Weights of a small image classifier.
Model: 5.55M parameters, arch resnet, activation relu, depths [4, 4, 4], widths [80, 128, 240].
Rows from block 6, named by matrix and row number. Rows with one number belong to one channel. Each number is 500 + 25 x the weight over its row's rms, rounded and kept within 0 to 999. All counts start at 0. Numbers have three digits each. After the name is the row's rms in percent of the matrix's.
# convs0: first 3x3 conv (model.blocks.6.convs.0.weight, 128x128x3x3), inputs 32-39, a 3x3 kernel for each
# convs1: second 3x3 conv (model.blocks.6.convs.1.weight, 128x128x3x3, transposed), outputs 32-39, a 3x3 kernel for each
convs0.17 108:529529451483484515541496497491517529511507482501522503497487485513511484522473493479539525450508521513495512499488505524484502461523493500478495454509521519511493485514528472526499498514489503509504503530477527560488
convs1.17 102:486517469524504502458491489500518499516489494500490526507559487490467484489494452519499513505540493515482485522551469486509517535523526500479455445502504552488509486539486518506491477560521475464483501468526510523472
convs0.18 101:517480478492519464515475503493465525487517532483509515485456507498489480513469511492489548514521527526466503481488468497517478524536504457511480505511454511472505486475503490512531500465475475489501505497481495482517
convs1.18 102:490498496459467481481507518486472480523489480454523487481474529562497497484449522498449545487498533491491535485512495471479500462513491543499508546482512478535527521497501492513524528490529509499454483490534509476486
convs0.19 093:517529530473454465484471493493542462498514495551539481450510566475527571486518483495498483515505509543486490446524539499501507491511479536514462521507499510513504468468483471590497536474481481495475490497496516512532
convs1.19 097:523546497480515537448500500484510545510515495489485506514459503477488511475527511483542506498495489483491517474462497526538485491512501500497487504504524526517515516526498567483470479480492480490507459523548487552553
convs0.20 096:540467513488478483460492443522474527467495505501512512488526501515476517568528470472495524474482538466511487498499505499488475482538465445482492490497436429505522484529460538506498488552488538534507474512518491555441
convs1.20 101:526505495501482486516503486490507463527495474462510482501512455526494468479522477536489545487482509531513525535487455532495516493516494539487512538520487525530530509456486457544487523478515515499496498523532523448554
convs0.21 094:488500512483519472494517515518523521510513487495475495459529502469509533537438467493583526494496505498465478524486509510529486510511533478491487474478451506497503492478493525532499474477534514530543501471512489517518
convs1.21 097:496507469517537474548501507491520485512520523507500519485503500530515517501523488501479467509501468487482459493478494435504485512504510501520525533493501478494456478540496520470483487500476513538513489500526493506519
convs0.22 107:490496497493453483504503496499498484502491498523460476496518521506532450505509495528495526475490475470474472528537496518517492496526464470506487503471493520488480524454523489487482530496513540502493487524542476549507
convs1.22 106:508506477530504489494486497487499464485500479529480514451478486523531504521502485493493491513504518495519500502489515465514492509502483500510484507469468494486496468515501556506508444478501510483511479499557530488509
convs0.23 086:519514508504481479473513500554519483505502519521526500529518504437469469503501525524519509537523522503502513477457486546509565490483474465477518509525517484505505515490512473507492516512577486497469533540521494466473
convs1.23 085:487537508485500531522476525471479476453475489511497512500470487489473480502488477529531530462449486457512500500500510504528533489474508513476487543529531509462491493511513468506519523482501512503484460507512552510517
convs0.24 090:499521504500521499497492475519467472503476472471512489482511514492507492461515542507484455512499480483508518458498530520478515521509513494475459510521524486481509463532518473520513468487510539532526507529553488527539
convs1.24 091:478509508504502511562479532491534477501514518464513500492493486513482478465478510518498522491461513508486484537496524482491509536510477485434528473460479525513503496466470543506508526487503488471464463433512469460474
convs0.25 110:540473487513483481493536494485513515471512525527498520555494478487494533513505518509502490463492536517501456504472477524499497496525499485484477538494453481486521549525483518448500478438496492533527497498505463473489
convs1.25 107:500529507494521497488528453481500457505502501530506502490470513493524506530490458491504502493519502504518456498489520511508483530485499493507536515524470501530479508471474454538499520489485477508482489490525473458526
convs0.26 108:431530442464476464489508513479503504476494549501502489431483518496502539496526508470491502489498485475496478499505529493475494484485518529510446518533476498500472492473443526500539500535501487528460478540479527516518
convs1.26 104:533562423500490524478504522484488519534534498558437491505486476525470462516510519509498481456487465471471496498496524470508508492520580531490473472497500510477457510490494453474493483487463522518483483492521499473474
convs0.27 104:510486513481519479501476517502498526512472471499506523551514501529504499501497466463491515519495517491489548483507527516510505528519470531492477518500466524482541446452517554494502464464499476513520486465519504520519
convs1.27 102:512521528514513487490474505487459502504493535483480468495525495488472484526471511482521504488472493488495514500479472499508475485437484513542556539483484472513484494558496489539478510497558496468485503499495513505476
convs0.28 098:514476447494494508524471526479492506464494464544519439494555490524507453510484472517464475480438472489499478521510467518505544479474498484474539483477531508509473524500495507510504463467512455487540509501499521481539
convs1.28 104:536574550546508488485473488520466477515487457480504508452500471556492484529520507533488511498515483511516479541549500491502505478456480491526501525533497494509524492468488461497527451524527468538491480485465509521466
convs0.29 102:483509485537515477463507489493503504479495485528507492553473510536476510487494527498503491532530476541505500454501499469491519486511481498528498511526501518492503467537513458491515544505498512461505530514508504512467
convs1.29 100:489488493523543498530515547508536503488526488496523520480471486494542529510481545506543509512500529538504536520498505529507515529538494471474473520470463498503535532486498503460493503507544493521481510511501518521452
convs0.30 098:519505482487476497545525549550515495511499479447481478504485466491480502482499468490507495490515500516471521499489505531512487485480483484505486431505465529476504498547467480457548509501529524510519507459497518515453
convs1.30 099:469512509512477477522480525502473515518493512510476477492511449508511496542509493495522492530526522526534530495508531477498486472487528435512471514461487501509512542491544516538502552502519532490469490547490483506482
convs0.31 100:506505493511510526482511481545514523495523497483462487528493486464517513491470492478458501507465488505471560481526522519511500489499514508501522480507468495434476494545494529517543528497503471561495481495502530498516
convs1.31 101:486515481440453499533497498486539482478460499471483491523480498506495471519482494481482492521508519484485503498515508490493473473447484468523439520488491491461496503541518435511508548445498491509520520496498482466496
convs0.32 099:540494523469507507513523522462489481489516491510466535491491496484482525499489501480474492493497547534506506485509490487490508502520488526486516490485491479479478511443474488509486515460493464476504511494520480481511
convs1.32 097:454525525513469559462509506504511488517535530486518477489496505500478462465465502500506497503496478489519512530501468480511507530475525495498526463526497505504498503514467518482525534517507462564517475490511483449529
convs0.33 109:460471502513532563550507496510482510499470529475517483536487488484499449484504535519530525501493509487467529506495493511513473501505468503439508534497493558516521476504516511484524553533519472510502530539467531505518
convs1.33 107:475506476480466508509479482503481465478503515500521500458495521535552487496489509484505511502489494514511521491500503491498521465490504465485485562526581451515517512451499464501553514520518466509495502491524522498535
convs0.34 104:514523476494504469492508568490504480490548476529488489506483514498534501499493517468506481490522487493564498504495480494506479467501476517559483461502529467513554455501522534516535466507478499556496527519462476508484
convs1.34 105:553461493498466477523490428482447459534499501506465530486521503487499498465536495500524468518484526509480466500509496518503507532508483476489497507473474535537484548541515521537502541550515506522506521460487492508526
convs0.35 108:496472491536479521556440434484495502558526499509491487497502498517554470477530539516500475503485544487488529484514519461487495484500519493498466499501450553533483470534516532501515504478491486481513536496442497526501
convs1.35 107:454559458513492451488482555516502490499491496500453474494498507572493443577520444490493514459497523503483510484515494543504452489491503523503470520513574510503503522531461486488456459473550468492547487462555494527506
convs0.36 090:479467488483468472502485474524475545509495520500517483497465480471557519466502554465493521530524479478524500510507503484491497502505482481475481544477485541548514512548513502449523464534472482471513437518459536484484
convs1.36 092:487517510497529488510499502459481493495482559514496491533527552531526500533529532486491495504506462484478482484530520492500490485516511512492529474488473485514493530474507481562466483460474463527505525516473478453485
convs0.37 098:513513489521488493488451486522457449527480535505561501471496480487481490502509520490484502493495477504496492470513506559481458531483462511514490521503499488494485487524496484483475489508475497473527484496518527463485
convs1.37 100:524526516534544478485488495472522499445463505562508488503529474536513473553524489470516501495491516462505482495486512488485493492461483514500509557465489501466457490480462507549506517516479551526473485469538481522520
convs0.38 106:494509521500516527479472516516486486527506505525507529461509497489485507489492522536521450490514502513483516490470492516526511484473483480495547499466485505483441480487471540515497529488501486496504487546467495525522
convs1.38 107:539551512483480494512501498475483504485500505510506482490482457479471470517534529518524495501506501487487505483514519466507455498475491487550545505515517493530469532498483497501511510476536516480548512516536454479495
convs0.39 104:481475511508504501522520505514499575471493520478491502493483535479474497500549495520464477522455475555451479532481480495477472489515494472470513477515504516522461498451508499529495522501506453513497474526520539499468
convs1.39 107:500519492476484527523557486520527464506494514510503446492532514535468459531460445510491488502524480506475484483490457495474481502527450521493511522485539487524508486514484497452480547516520515503487524528545514494519
convs0.40 091:498438499548486502515506510498538496475515520496517510468496515514500524478469480505493452459504533528476531513529498510524511527521506503482495531504481531509515563460524506505507495488466528530542494515512493491530
convs1.40 094:552484536505491499515525514517479504461528573489467479539514433474541486501496489478470490490490501503513474512496524490499481431488486441484570445496515488495498495541487492487498510528495495514524485494494459550535
convs0.41 097:454555494519502500474503484551490489465521516501475487505501528492536484510481523496478532487529490503504477484515475543467529545539514511471488528530555503517488495527507488514489473499478515504508482485510478514452
convs1.41 091:496514493518483504546545534478474522506460496507492499495509507478508519482473509543531508535521489492505466470522510495528490495453520480547442506482449503538487513474489474474492494510503506549502511486482501504482
convs0.42 102:504524497533500508498531493517494521511493483475514522521522540488507518514502500520479453484480458493527507521508510487499486516529505483510484500479505494480484496445482545491476524476551499509468513507488459537511
convs1.42 098:525484511499507474540513503515520469473498513492458508489504527491488520456533485454508517516450456520482494489540463480512457496518474532493489442516550559502470516564497529529511488534473478483497530519457486481545
convs0.43 108:522545505483519501456482469512503453504512491487523513499470490483504448512508478533475463520537495517509451484499487501482498501554498505529536505500520479510476528534519472576498452502500495477521500511528512499488
convs1.43 105:501501454522504507522540499519489445490485472521484508486471492492462516502480471489501509511491500543527509502487502498517493498521527494486533461510517542469487494478503526463549497472494543515478473539482492520456
convs0.44 095:534517482459500504520503497507513511506496498447495517517488513498495523494501496491547529483515507507447492489473524457529496533544491460531501521503474476447475484518491484492539473550513516512526515527520534535523
convs1.44 094:521465482519512491479520494458507535496487475480504463486433486514453486511490502526513483495454501501503514483482492513515501485520486498458497487484463518549564487492498468507539513479497497497511502505553452478495
convs0.45 123:471481488540483494503512519508508468498487481448516494476502493541499522507502499470496515487480502520506507491439550493505492545503461451488526484462530488531461499460499467518506531512474496484532487511489462501516
convs1.45 121:513465501510494460493467519485476545496540502474518475481469510466542463552461509503476497488550525498557505514493502473502504485496530538472472515540476479505561467506525512496501468557506468498499463491525461519480
convs0.46 090:487470547470480500489519524498464468499496527540508538528511481508503498496454501500490491523523526505503532509492469485532532541529533516527543530491462485515550457442480510521509485470451538502500515499538479470484
convs1.46 093:531509499456455481501468478457428462513536498487524500539496501464477485499486522511491530520529531482513533475481465513503503526550480429467506509499490508473489511512540509539535498535533502501483500517479495462460
convs0.47 101:490552501465491494504485510494467517478492499489505491511518483496464469495488458501499481510429506527504505499516524478528517496527508518518540507477498466511508524512514488467510485470485444537530487537492466533581
convs1.47 104:500497478483476511506499505508473495528575500525499482475500503504512493543479540514476490476501472481499502486449492510513474532495485518472475508489489520553472536512486498512515505520503500528447542484440479504469
convs0.48 089:514516469510492471479470509509499526485497521488487455505492475518510499499511508506529491484501477533501457534481494489525517492503530457482490514524521533527507440504515518499572487476475515487485485523474510499517
convs1.48 090:525521514512439469490484494478506508490502494479499545525516467479496462507502498505527518488474492508528493449497496506476496493480530518509516488526513493524535550539519544540514546488466555479520519490524499487489
convs0.49 119:484465509474507496488510517491479498499473513510486494501453484549498497479503507461504514512526451508523503544525462479484533504450514475508524534507490495483488490560508452492525480509494508481483503505490491548526
convs1.49 110:506493531519539477453493468502495509488522473509500512493514492502454494523471498496495477527454505499511464525488530505493500487455470484459521529512462505553510507501545492519524494492493531511514489542477468520560
convs0.50 098:479507507485473498471507509511514507518495521487528511480502484469524475503493500520418518498507504488496502462493521519541488497539528524501493504461469491484451498516474496585524491471418493487487501475466501490516
convs1.50 099:459485510481548459523494459546476525506507474464475506479510550478485496502486563531496503476493478506505531469482506463488473487473502497494536449513478482537481501481498502498530531441481466490521515519479492524482
convs0.51 100:459511496520521453497477531479497480513504557467495499540506477519452498497490467492473464496496506525477472559520459511553502510495484478544480454469495490458517517523486445504508491488520459518534505536466510494498
convs1.51 098:499456507501471474481491482494491471487508492514448481491470505461502515515467487525499483525515487466472488485513484499476508501499508462530486500556554507467520477510505549476492462480485499502482523481465485509500
convs0.52 111:506526493471498486511459500490480510481526536454525551445491511509462507506505517492468481475494557483470493532506523512476490491499468472514509470500488522504458462502494470521515526517485516498511513543476465542490
convs1.52 112:538515428489490496494495511478509520456505501534486527530516507586463488546492506490515486495503487492500495518497481471528480547503502502529480540499490517498485525479481503475520484464509501507504502480486538471520
convs0.53 094:514482510500488513460471467526510515549503492506510493527478513517473486533497451500499513479477506529500543518500458561560519542552501486500481495503477512477521513495539483520480544441525518490513463509534535467516
convs1.53 096:566486529479483506524502524482505471501528514480520497548491477476501480500469485562549478546543505456458478525503492493485483521525516516514512488488512483451536505509471468483496486483540528518499526495522532491502
convs0.54 101:536470454508479473499527498504489544511501495490509517489511566542445493507533488467530489515511512475482476530523472506483457530487497531509519504493515495531564505460488493482496513497515490530474510498485503499514
convs1.54 102:525512519544500514487506454489514521536500488472488512476505494463519537470500533489495518494477517526491521501493460468539478505497446456466478501488486513472491447506517525522487475484497498511493487465466488477505
convs0.55 100:482451501477508543492509493479456513470491525511533536513540519502530455500497501490502513514527502492502477510495478530509483508544463507482524481511481514543479516440478484500500548470442484500490494507431468476464
convs1.55 102:546532499540487494549495449487507478527531498465505497477507485517516516492469495543469533528506534507487488527497526503509473495493480515496501514504434525522506499489520481462505535543498560506528535488500500510482
convs0.56 097:502449507480526536540516518547516526522480551501536494484488483550537494527504477482504523518460488528519533486500490512470511504511486507481497456458529547506497489489543503481451517520514500516511495469475489530507
convs1.56 100:506441472494491509480475503522480492457508506463509505514473534523532454503479481488528508519541503524521500541488504495512518543516524501534566506528478488476481467453494487509480521497496469528525490526519506472495
convs0.57 096:512497469508503514522524481478461463475528504473517502536492479524458527509483458561514493506524498504510462527494485543535470503493474501491475507492508492554501524489495485506501492449555505450495539515472522491509
convs1.57 095:524468481468499507508520509481459490464531504472501514483513516449504499509510508513470488500513456509523461537482532508513507490493461513470577461492499542483494485500513479450488502483498522500479545499487516494474
convs0.58 111:485515476509503544534498515526543557533531519482463463492547511488464428510474508466509501515486490510489459435482520480526502527498514512499520484512503482541454524485543501531469513499530488507481505513503518480532
convs1.58 109:489480516490505522494494521505522476503485500452476462501464493543494525486463551536548521493495487497497499532515545544488519456497495515529480491530506483535566519537568514524476522512457498546493495466493489536517
convs0.59 090:495488444478489515538509486464483471510499513510521491524526518544514498496504554537491515475522491503507466548497517483531484490509477454512499490517490510481503460503474527533515497516467521547543510510507485529487
convs1.59 094:548510547489518484525498439520485487515488493490463496493481490510526528438521489495492515503502521493516497472471536466468540563536513446500517482532505502491516452510499534523534526513528540491503487489464413504518
convs0.60 092:504493464488490472543495511505509520509508474474472526483518471495511486480498444524522546487496539487518495509508528503521474495534468468520506465454446527448518513545545531499469536499440555499473514487504494462482
convs1.60 091:507511526508489504501495484450490516486466471534521482557507469485512496552574508449438503489553507491504508517492481508482491503479500506563509535500471483464526508482512499506488514513509467472531466470497517508473
convs0.61 107:522497476516523497517483508516532507477487476469510512518498440497505492494484517486501546469493479493484496482500534502544471485485490508500451475478518502479535550517505488455509493477539492439492493474500480495492
convs1.61 111:501499493503516499493473486534509521511541516466457514443538517475515560505501453505553507504529533535520519483521548487525496493495494518548516493519495502466495483551473478519444491481490543486478473560499500543518
convs0.62 105:460505507485504495506520519522514493508464468445484498500519507500526530557505467516490514500504517512488513476494574481483506484548496479480460491509499477553529488473494469514474485545516483451499512516471502490512
convs1.62 108:480521474488531481492476514480506491494525463461471470516512508485517508531515504506524515491505495475470487526518529468527488475482466532493506533505489507483504465441527540500504491501498505509504497483487485510482
convs0.63 095:472488526472480533521513541491505502494515462471491464483495497531517543464509473505500530518500483495496529462497502484514496524441517484485474477519527513507483452524497502483470494491503494460503479535507490539535
convs1.63 098:499519508490499515498491489501500537503473537495488514490512545457481493534501517482478486493457506479487487564581486491458472468515501520510494492513523537538511522507459476499493458495489530498525486536520519507492
convs0.64 105:475506476519479457464460538484515527497513531484448514508488472497516490561544525476514521492503493525479508497519464496474482484478473493495467513489489492499480548461459469517498515504509498518502464533521527499492
convs1.64 105:509490478461500480484506464451526456502443509512549488486454496544442489485468459509505482552494527518484503518520464485486502481469473519473520475521497462496521485506504511499483489496559531501462510502499511483474
convs0.65 105:478512489466487512458508519542514468484498502527526542454451560570497521446538526469515525498458503524487469470487493477522479503504502460489502471489465510469505490500488531452522474525485489495478490515487462553497
convs1.65 105:513545491513520508520486480458505508515476472492482558557460445505504438429492519506507516510489483504494521512491484486493475507532515472511528500475551459488545483505504478511491520432474483504549456521515537508485
convs0.66 086:488474513506550483474523468514538535479511524536512507506469492523484463449453502503474527525519498493503534482510480533501498493512497519508534507511535501490486455462445478500517527497527528505518485501516539506498
convs1.66 087:514484547529453538508475500499537514459487492503535512491549505541554493462524517483540527510510484577522500491492457510522485492502490480465501483502477526505499480551489525512486509484533486503494528521493560485510
convs0.67 096:455461463462476502480489476530505515459509477509474501492488476503510494513479517530545498503492484489486513489468445504494501566507458520511511492556509477504462478531551481504508520551602474491484484497467496496470
convs1.67 095:445495478490578492482498461511487501512495545492509551527468465507449515536507508482473470494498534508509532509505499516475517494502502462506436484481533514515452531497546519484547483481503498502485537502523520511489
convs0.68 100:455463496443503529507450523529516488482473539493503497499498520486512499493506479540514462509510482528511527491443516529505467513539538488582521478481464495540508518474499525515523455477492492493462507514519466485498
convs1.68 096:490530509524482514494503471493515507516475482538491539508471513503503503500510496453497490492504474502519492483500460498507475534495459510495547485489454540478509524440494491461485491480463531528500507533467499489430
convs0.69 103:459492516495506529475501507488508486517517481530531477493475531490509549483515510480463505492496542518536510559488463492464506469483526470490485511450500471471494524515477483507549478501506528551483517447496486487521
convs1.69 106:529472488527497479513493513493455492472535500540489483543531491495541457539534439536528503495502482493480508495519517529533531464520540465501537495490451509448467470512482463537503499537525515532484464521543456464549
convs0.70 099:509464530490517490552515537527505534494511497505508515501510514498482447491468507525548470502465477505500523494469472490499528511517479512529493500508516462493481475488520569474503487499477505524494484469500503493472
convs1.70 103:530518537525434521515519517461506523510502507485527525548467502547512473508514451472496455468499516511476486527494484539452491492496502542548541469499492502480512510506495512501494519500510480511478477486508530508493
convs0.71 102:497491472493521493503514482468517523523522493464437458526502535478476521500571468472479473480527484514514505500508514497499512466521505493492506521495484464477507489488482496506544471482523492471501476502497514555519
convs1.71 100:507509490550455456518541520506492482483503506501514507416502476483487522520529524460478460524484541461491521516500517475455471493487538525532494497489506530496475482513501505501486462483532458483520454512520524527446
convs0.72 099:522586518516558523486516497490515476475501538529511511492547496535472513511515477504515515509501496471498479478485490505520494526539470500470475504512536480475525545473499478518501500496509492535519478514503488487470
convs1.72 096:484460513529456548549496489467488535507504498485493471522518543474464505494476515517474498502465490536485484564503485523472508497474473514506556483460523477527484488508512462472522494482462506528501503497517498517520
convs0.73 092:474497459477503522482481499506541527533472509521479498541471462496505519480500488484485450490511497494515520546485484473504514530520497465499490530529483571537500525498499492495491500468472520495497508506515520503489
convs1.73 095:504491497538501510529482462534459441464499499499492444524532562490491519535489489469466516451466487505491512528535498462490510494552474533475492497478488534466481453482503478525526452479543443481511515516505516506452
convs0.74 100:482478475497516485525487484479527495492495491515460482496485534502503495478485493483515502520482505483474500502475520512515499505482486553541483558490508469463505473493456523468475480511489468474501463525534480518500
convs1.74 099:440505481504511481510520509497507486533443477508505515539492517485526551558502534497469465502496495472477476449495500520510462524494520495492531515475473483511493532485502474510489524458539490492525486534547520504562
convs0.75 102:498502514456483487479477519470499496524539478448465479433495487498483485512562538510510493504478487457503469490515511514471483461524492486502471470504485521541530486465515493497488512569485470494493508501532422460512
convs1.75 100:516502434480488520505528494505485565509502535509504502535514502455469514452504477504483495486528484535498515522504507530482538550541475495474484477527484515485482501497491494462494497524455504523506474545485487527517
convs0.76 089:503527512502536488502522501493530519527495509447486518484477487503467510522503496514538455495555486501514550503528514526545472511497540484478522509524509534469505598469505509522491505480460479504492517513510467530532
convs1.76 089:522468528544476486488470498480525508503531481480491562520529510475527532503522474507520512519477482469543482484493505529497529498504551473504479475466510501517441475518508485514486526550504502475470458499480508551509
convs0.77 101:528492511510490514475478503484522501495487515531524474468437513498509471510509488488496524499499505485487469500480513502510476520520479519514502544473464490504496542481481453438531474458502518514501470528476502477464
convs1.77 100:470544519507485550442472549489499475477467503525500508472533501491482524502524471484511496537528518493487532493550489488502508497503513537490519516543505472488514480535479482533492458561513477520537506488527498513508
convs0.78 104:517508517508472470485495489509529516480489517522466472509503488548477467478477515511482540527529531466524492503510514492526494522513481492477484538458512479449572491542486515489489509464540489547506486517526500462494
convs1.78 103:508504533532532517446492505520534462493540494486499479532494494532505482487494474509484526509524529475476543523527487535488511521516498487494531571515485536491491466476496463508531526537491467498507536463496494447481
convs0.79 111:519465502488500488497476545502522500540486465545506525482514539473489516530523520523448498520486495499468501498495462523478448470533506507527495499459550521535490504481501502535516505466517515517518463522515487497519
convs1.79 107:504495536495503492504494457554500487538489481465480503498484490510498481463508539482535505487505533492521530500478485546461511520499511506504483485521477486481554455520495520495524477478535451510496487508539458520484
convs0.80 090:504484515486501507538537521503493502484469514501488486465450490531519482474537462506507489525486503486487502503518482515514481503517474481483512559493477512516506542451500539474513443517525477450525477499497535522514
convs1.80 092:494475452527486542472486520516539539520549494488471513471460506455465500459507482458474481500513492555533570510496487512494486469488523488480462515486447510474519521488500484500484522508473487500500538506501517531486
convs0.81 106:514474527487486514454506557512529477501515486526496498533546464480483556504502583451523500493458518465458523517477499487518473517494467460482510559489467521491486539502510523496471480534509531456438501474504536508495
convs1.81 111:510492509469497530515495534479501517498494493471476496431490550455539526521590480470506496504501482503496529481517494498491484530504513503453480467503491502510498499498490517518450495513495505520505526515478495490530
convs0.82 111:494533462494526484492510485480448495460465551496461523560531510536521482557477490537500481479507479512493490514520492486529495513516507526513494483488490443501520526529498470494521521505482487507520466491530498508505
convs1.82 109:498465511539477492529504484487488503501520477500549432505521473438486565471502552483449481494493543480485489490486458502498531481500537486499547505479519531492466481483486474507515466494503541522494534502419571547461
convs0.83 106:477512508513477489491483498509535494481495478522498501486449516541492506538518495533476460475467533522473495487488468455471547516492492504503514512479483509507523512481524470532480493513519502498509500470537492484483
convs1.83 108:520496509516496498448508488492486538496509530487517488548494503473512531440520487514512523520512494487501463488506443467480475551469495445485464473503482490555525479518499497455513536480484529498502532507506474517481
convs0.84 114:518496505476496532493515538489493507507488522518502486468490507522497515451545564519507488530503498540449519515523477472493483464526538499489508500513486493488550502488524506537557470461526476520513514508492544497509
convs1.84 112:526474481518516485510459508507493474503471489494531498512476504465480474501472500462514492481477515509488522487509499496532515502492500476468509524517514526514504494542473506523502531547510471515538483509466470480546
convs0.85 099:469527449491509502486476524510481484522476463511517482486475516488519513497486508525506471522568491516548501491471532461487524480502486519502529500470532475497524507529521445512502496497469441479487469514504521511538
convs1.85 100:520483494516466501526481482467470509443533482471508468525497488518517517505497494496521513490496530483560549508463492522461529486483514496513481489551506515499485538465466474533542480499501498518473495483467545497479
convs0.86 099:498499494530458486444467527482488504516470465511458497490516492506507491481478473513501508506517484515512488470486484504481479486498488466498484492504535493468508486515528469451518498495536521468482508523515506479457
convs1.86 098:515568562520481483478459462492454503479469481489510517528540565462462538471503510520496488486484480501479541515506489510506496500452487496532486490499467498495523488520480458484499463456471517507475513517508519496493
convs0.87 093:482476504523547537535531541503548498525486497513503522542488521457502505478479487492512469485481495493531485482518460508497492487475484491535525465476503469477483427499483536506491510529537474523513489460501502480545
convs1.87 095:514557530498482511502490505516527504544518535495482514483467503497520502456553500486526471482482523510471489489497550487502489498445516514498521453518496510487519512512504515492474508451519472517496448491459516501464
convs0.88 102:489509527503458478506552563500494488497477464466509509478507496501482549467505477496493512477514484520515489501508486495524480512512509536534504476546485471488490489485468518491501562508492491470471527478489496515498
convs1.88 104:498490409522501500456474499525494528502493509475483501512481511497507495512535546495504496495455499532503523491427507493498467532513534507534493473467555526492508520491505544523530520547538494500471511509507510488494
convs0.89 087:484496541496516523452510555512517454541557516496486516447521505525464521509525536538499485506473481564471473493504482492491502497508504504523477478509537502510512515464518480515483494487510516548489475498540531496477
convs1.89 089:538515495517484453533523474484513503515507512450466561486532543467500536452502512477472502484519508516510549530501516493507519495521480508503518493432500528473501505472522524488512457492464529512501464468512453472547
convs0.90 107:474473421518552520523523474517488500495502509506519459483477533494501451489487503475501499496488451481502499525526498509484509540541492434498510543548501524507493500511496525507474465483496501492540488518506516498479
convs1.90 105:523468511507494547510493494524513522440493489494510531489524469504504508524517469493487543497491492506513548533530489513499549510495540451519460545511491518514534526545488537510478503503535488502548514508522517502498
convs0.91 099:476483506489519476508493466495492486486466500488529490470509505469486498505477522513520530543519480502504531488485537522518502498504476522510501566530509468473482525522496445499475549494535495460519499504489481470482
convs1.91 099:518488487506472534534486505473491520511534499479501532470491504487526489478520450469492493501490525512583523517533478518513514558511518512499536522479487515490470503486430547486493502496512496495503501515480511524532
convs0.92 119:502495537529478462513509469499505454486543499495498519468519480504485552474507488520504479513518479549486475450511474501459507514515515522524476470522465505541527482477497508459529503520475512507538514496525462505468
convs1.92 109:501497526512526479480508502500492540493487547504472488481532530530491473521460479489506513521479472464490505500475506472498553474517520490487465525489511514501494503472476503540438524513520531524479491540466498483524
convs0.93 101:529504529491491505477502478524458479512487529498499486529509499504506476491462530498507482528503537504534506510557500483477521523477524508526508494492527456490452520521507501481517529461489504496480548499471482505506
convs1.93 101:470492510478520504483497497519496533462484498494549500501497472513496491534476503501501533489528473528504468493521519506541525482443493498497492525481515507519499486526475480493491566491467530481480521436488530491529
convs0.94 104:501498513482486518504489499522479457500507522484490519475492497515500478512513460512520490507497524514499502523513536498484520463509546481506492553527492488541496487555481517541552463497523471469513510494483520487518
convs1.94 103:516492478526534468481527547495468471519476557484533465496504534500463452500432531479471489505485459498487489496501520491500504470524469509509534460462489442501482476522514494531523541478492496517462510504491470503496
convs0.95 096:506538489475499482527510466477501525509494484514509481489506478464513495489470463482578461541520519494474514488528518502525474514470477467507464536504470513481522486489472556478551490480496537535454502496468519535562
convs1.95 092:493486513491480484484475497514528513500513485500465487477522546463539485508562521495487479512509455498470481501514536537503471503478517516509474537501481513490494474509497503502483520494484530500488518518475514482458
convs0.96 113:474519487509502473508449488533485522500505473500499527537515425511511497501547487490510478501528502470495536515468502473515523534513486553540451467480488468526526478519499515483511537473486521496517480513458505505515
convs1.96 104:484538545491456488495530481498515444487501480461492518465451503520463506499457492480493513510502485467474493544510495542497481523525493547475525483525506518482479525524492543557483528498517514502464529508479519512515
convs0.97 095:514540522477508497461494443481519541521473494510513487524495473561544504542513504504477502509495495535519523477508546445455499515503503510510536520529539505531501531497499493488462507473512511488494492480500528534481
convs1.97 095:490485500494501498512490501492509442469517493450517513550481489505490515471496520484562531477549507498482457510531499514489489446462482551435511498494506495543497525546481544529489448483458489516482531472496522487448
convs0.98 101:478532477548538555494477542590538502498505500515480493483510506500495490514519494454497475530519478548515467530486552519491491490526471468535469499481481502528501507534531488489501496521468530487525498513495476487512
convs1.98 104:488501471502478476539503458532493475512495475491522474517497483526490506516507521514506503503471515512492542512470499485481503504517464471497534528519435481456510510446491498535508521504494508559519511523514466505487
convs0.99 100:462495510475511479480501509506486513470459501514493496532450462501510511515507511474489510487492479472481506484464482500482480524481505529470484496534514510490461508507530477478500511499516489521478504550510508472470
convs1.99 095:499490478482512501527472500480495491517499496505536480485498491507505505538490490517499545523475509508493483505483500504497454560509499499492476491517536541476490511514512507541503553487524537550476484469493538491476
convs0.100 092:483516537497486489489497522480514487523487501504544494490490516499530464483511460505514493467517460476527479532512544501579524512498508514473482490530508509484505500480524518514496508508466522537481549529515506527499
convs1.100 095:500484506470471517508502512525517514486503467546486495504484523508507501489542449492477517488494522488520475461473498489488480488520506492506430435457469474495455539477481535462480509536475521495494488509471511526466
convs0.101 089:523459493473476480520489500536517516526500484486517471503503525477494492487461541495447495512520525515494477476483487464485480520535517529501500481519502522477491477500467484499505459480488510498521508457486525475520
convs1.101 089:523495516528504555506506489442503479482469496486542483515529504517520496497460547467483426478474523498528539489504486498526485484483470469478486526463500505516444498496482472544539525539479476475502505518469494507490
convs0.102 100:516483499510480466509516465485477508510542520530473485537500461495530513494536501501511498548522471518521481495468473452498480509474520527471488481507474464517496503493495481494501481478488463460482477480527482545509
convs1.102 103:488501554503454501476508503512530455559466494517496490498476491475506544511476479482499504522512510495519489486512527513487512510511512510478501521536480481519483519503526465512543426512483522485466501509526533485444
convs0.103 107:504457504479492501517530461482522520490493487479481510518514554514512531451428505462503520508523506570465516484499526511469484495503499554515482443508482505519494506479485494525531512508499489489504478516483482491501
convs1.103 104:460501505501505494495478502515517492540513470513473505464491494456494501508464500474497480504479496478496517509514515537516470491521478502523502512559486569477498505482505516499496500534486480477515461507520509518511
convs0.104 092:507507556550519489471510527526529476480533476516544512455515504511506502482559491497498533487496528500506472495486470454514480504510569492482507515447466435486504525460471488439490477502463505480479507476503507496455
convs1.104 094:499477516454525499543501513457462499508517526491480492489493458475549479491516481464482534478496490505462544473496509504506513492508475468463560498501497459446460514490504458537561525527484566491484490474501485483497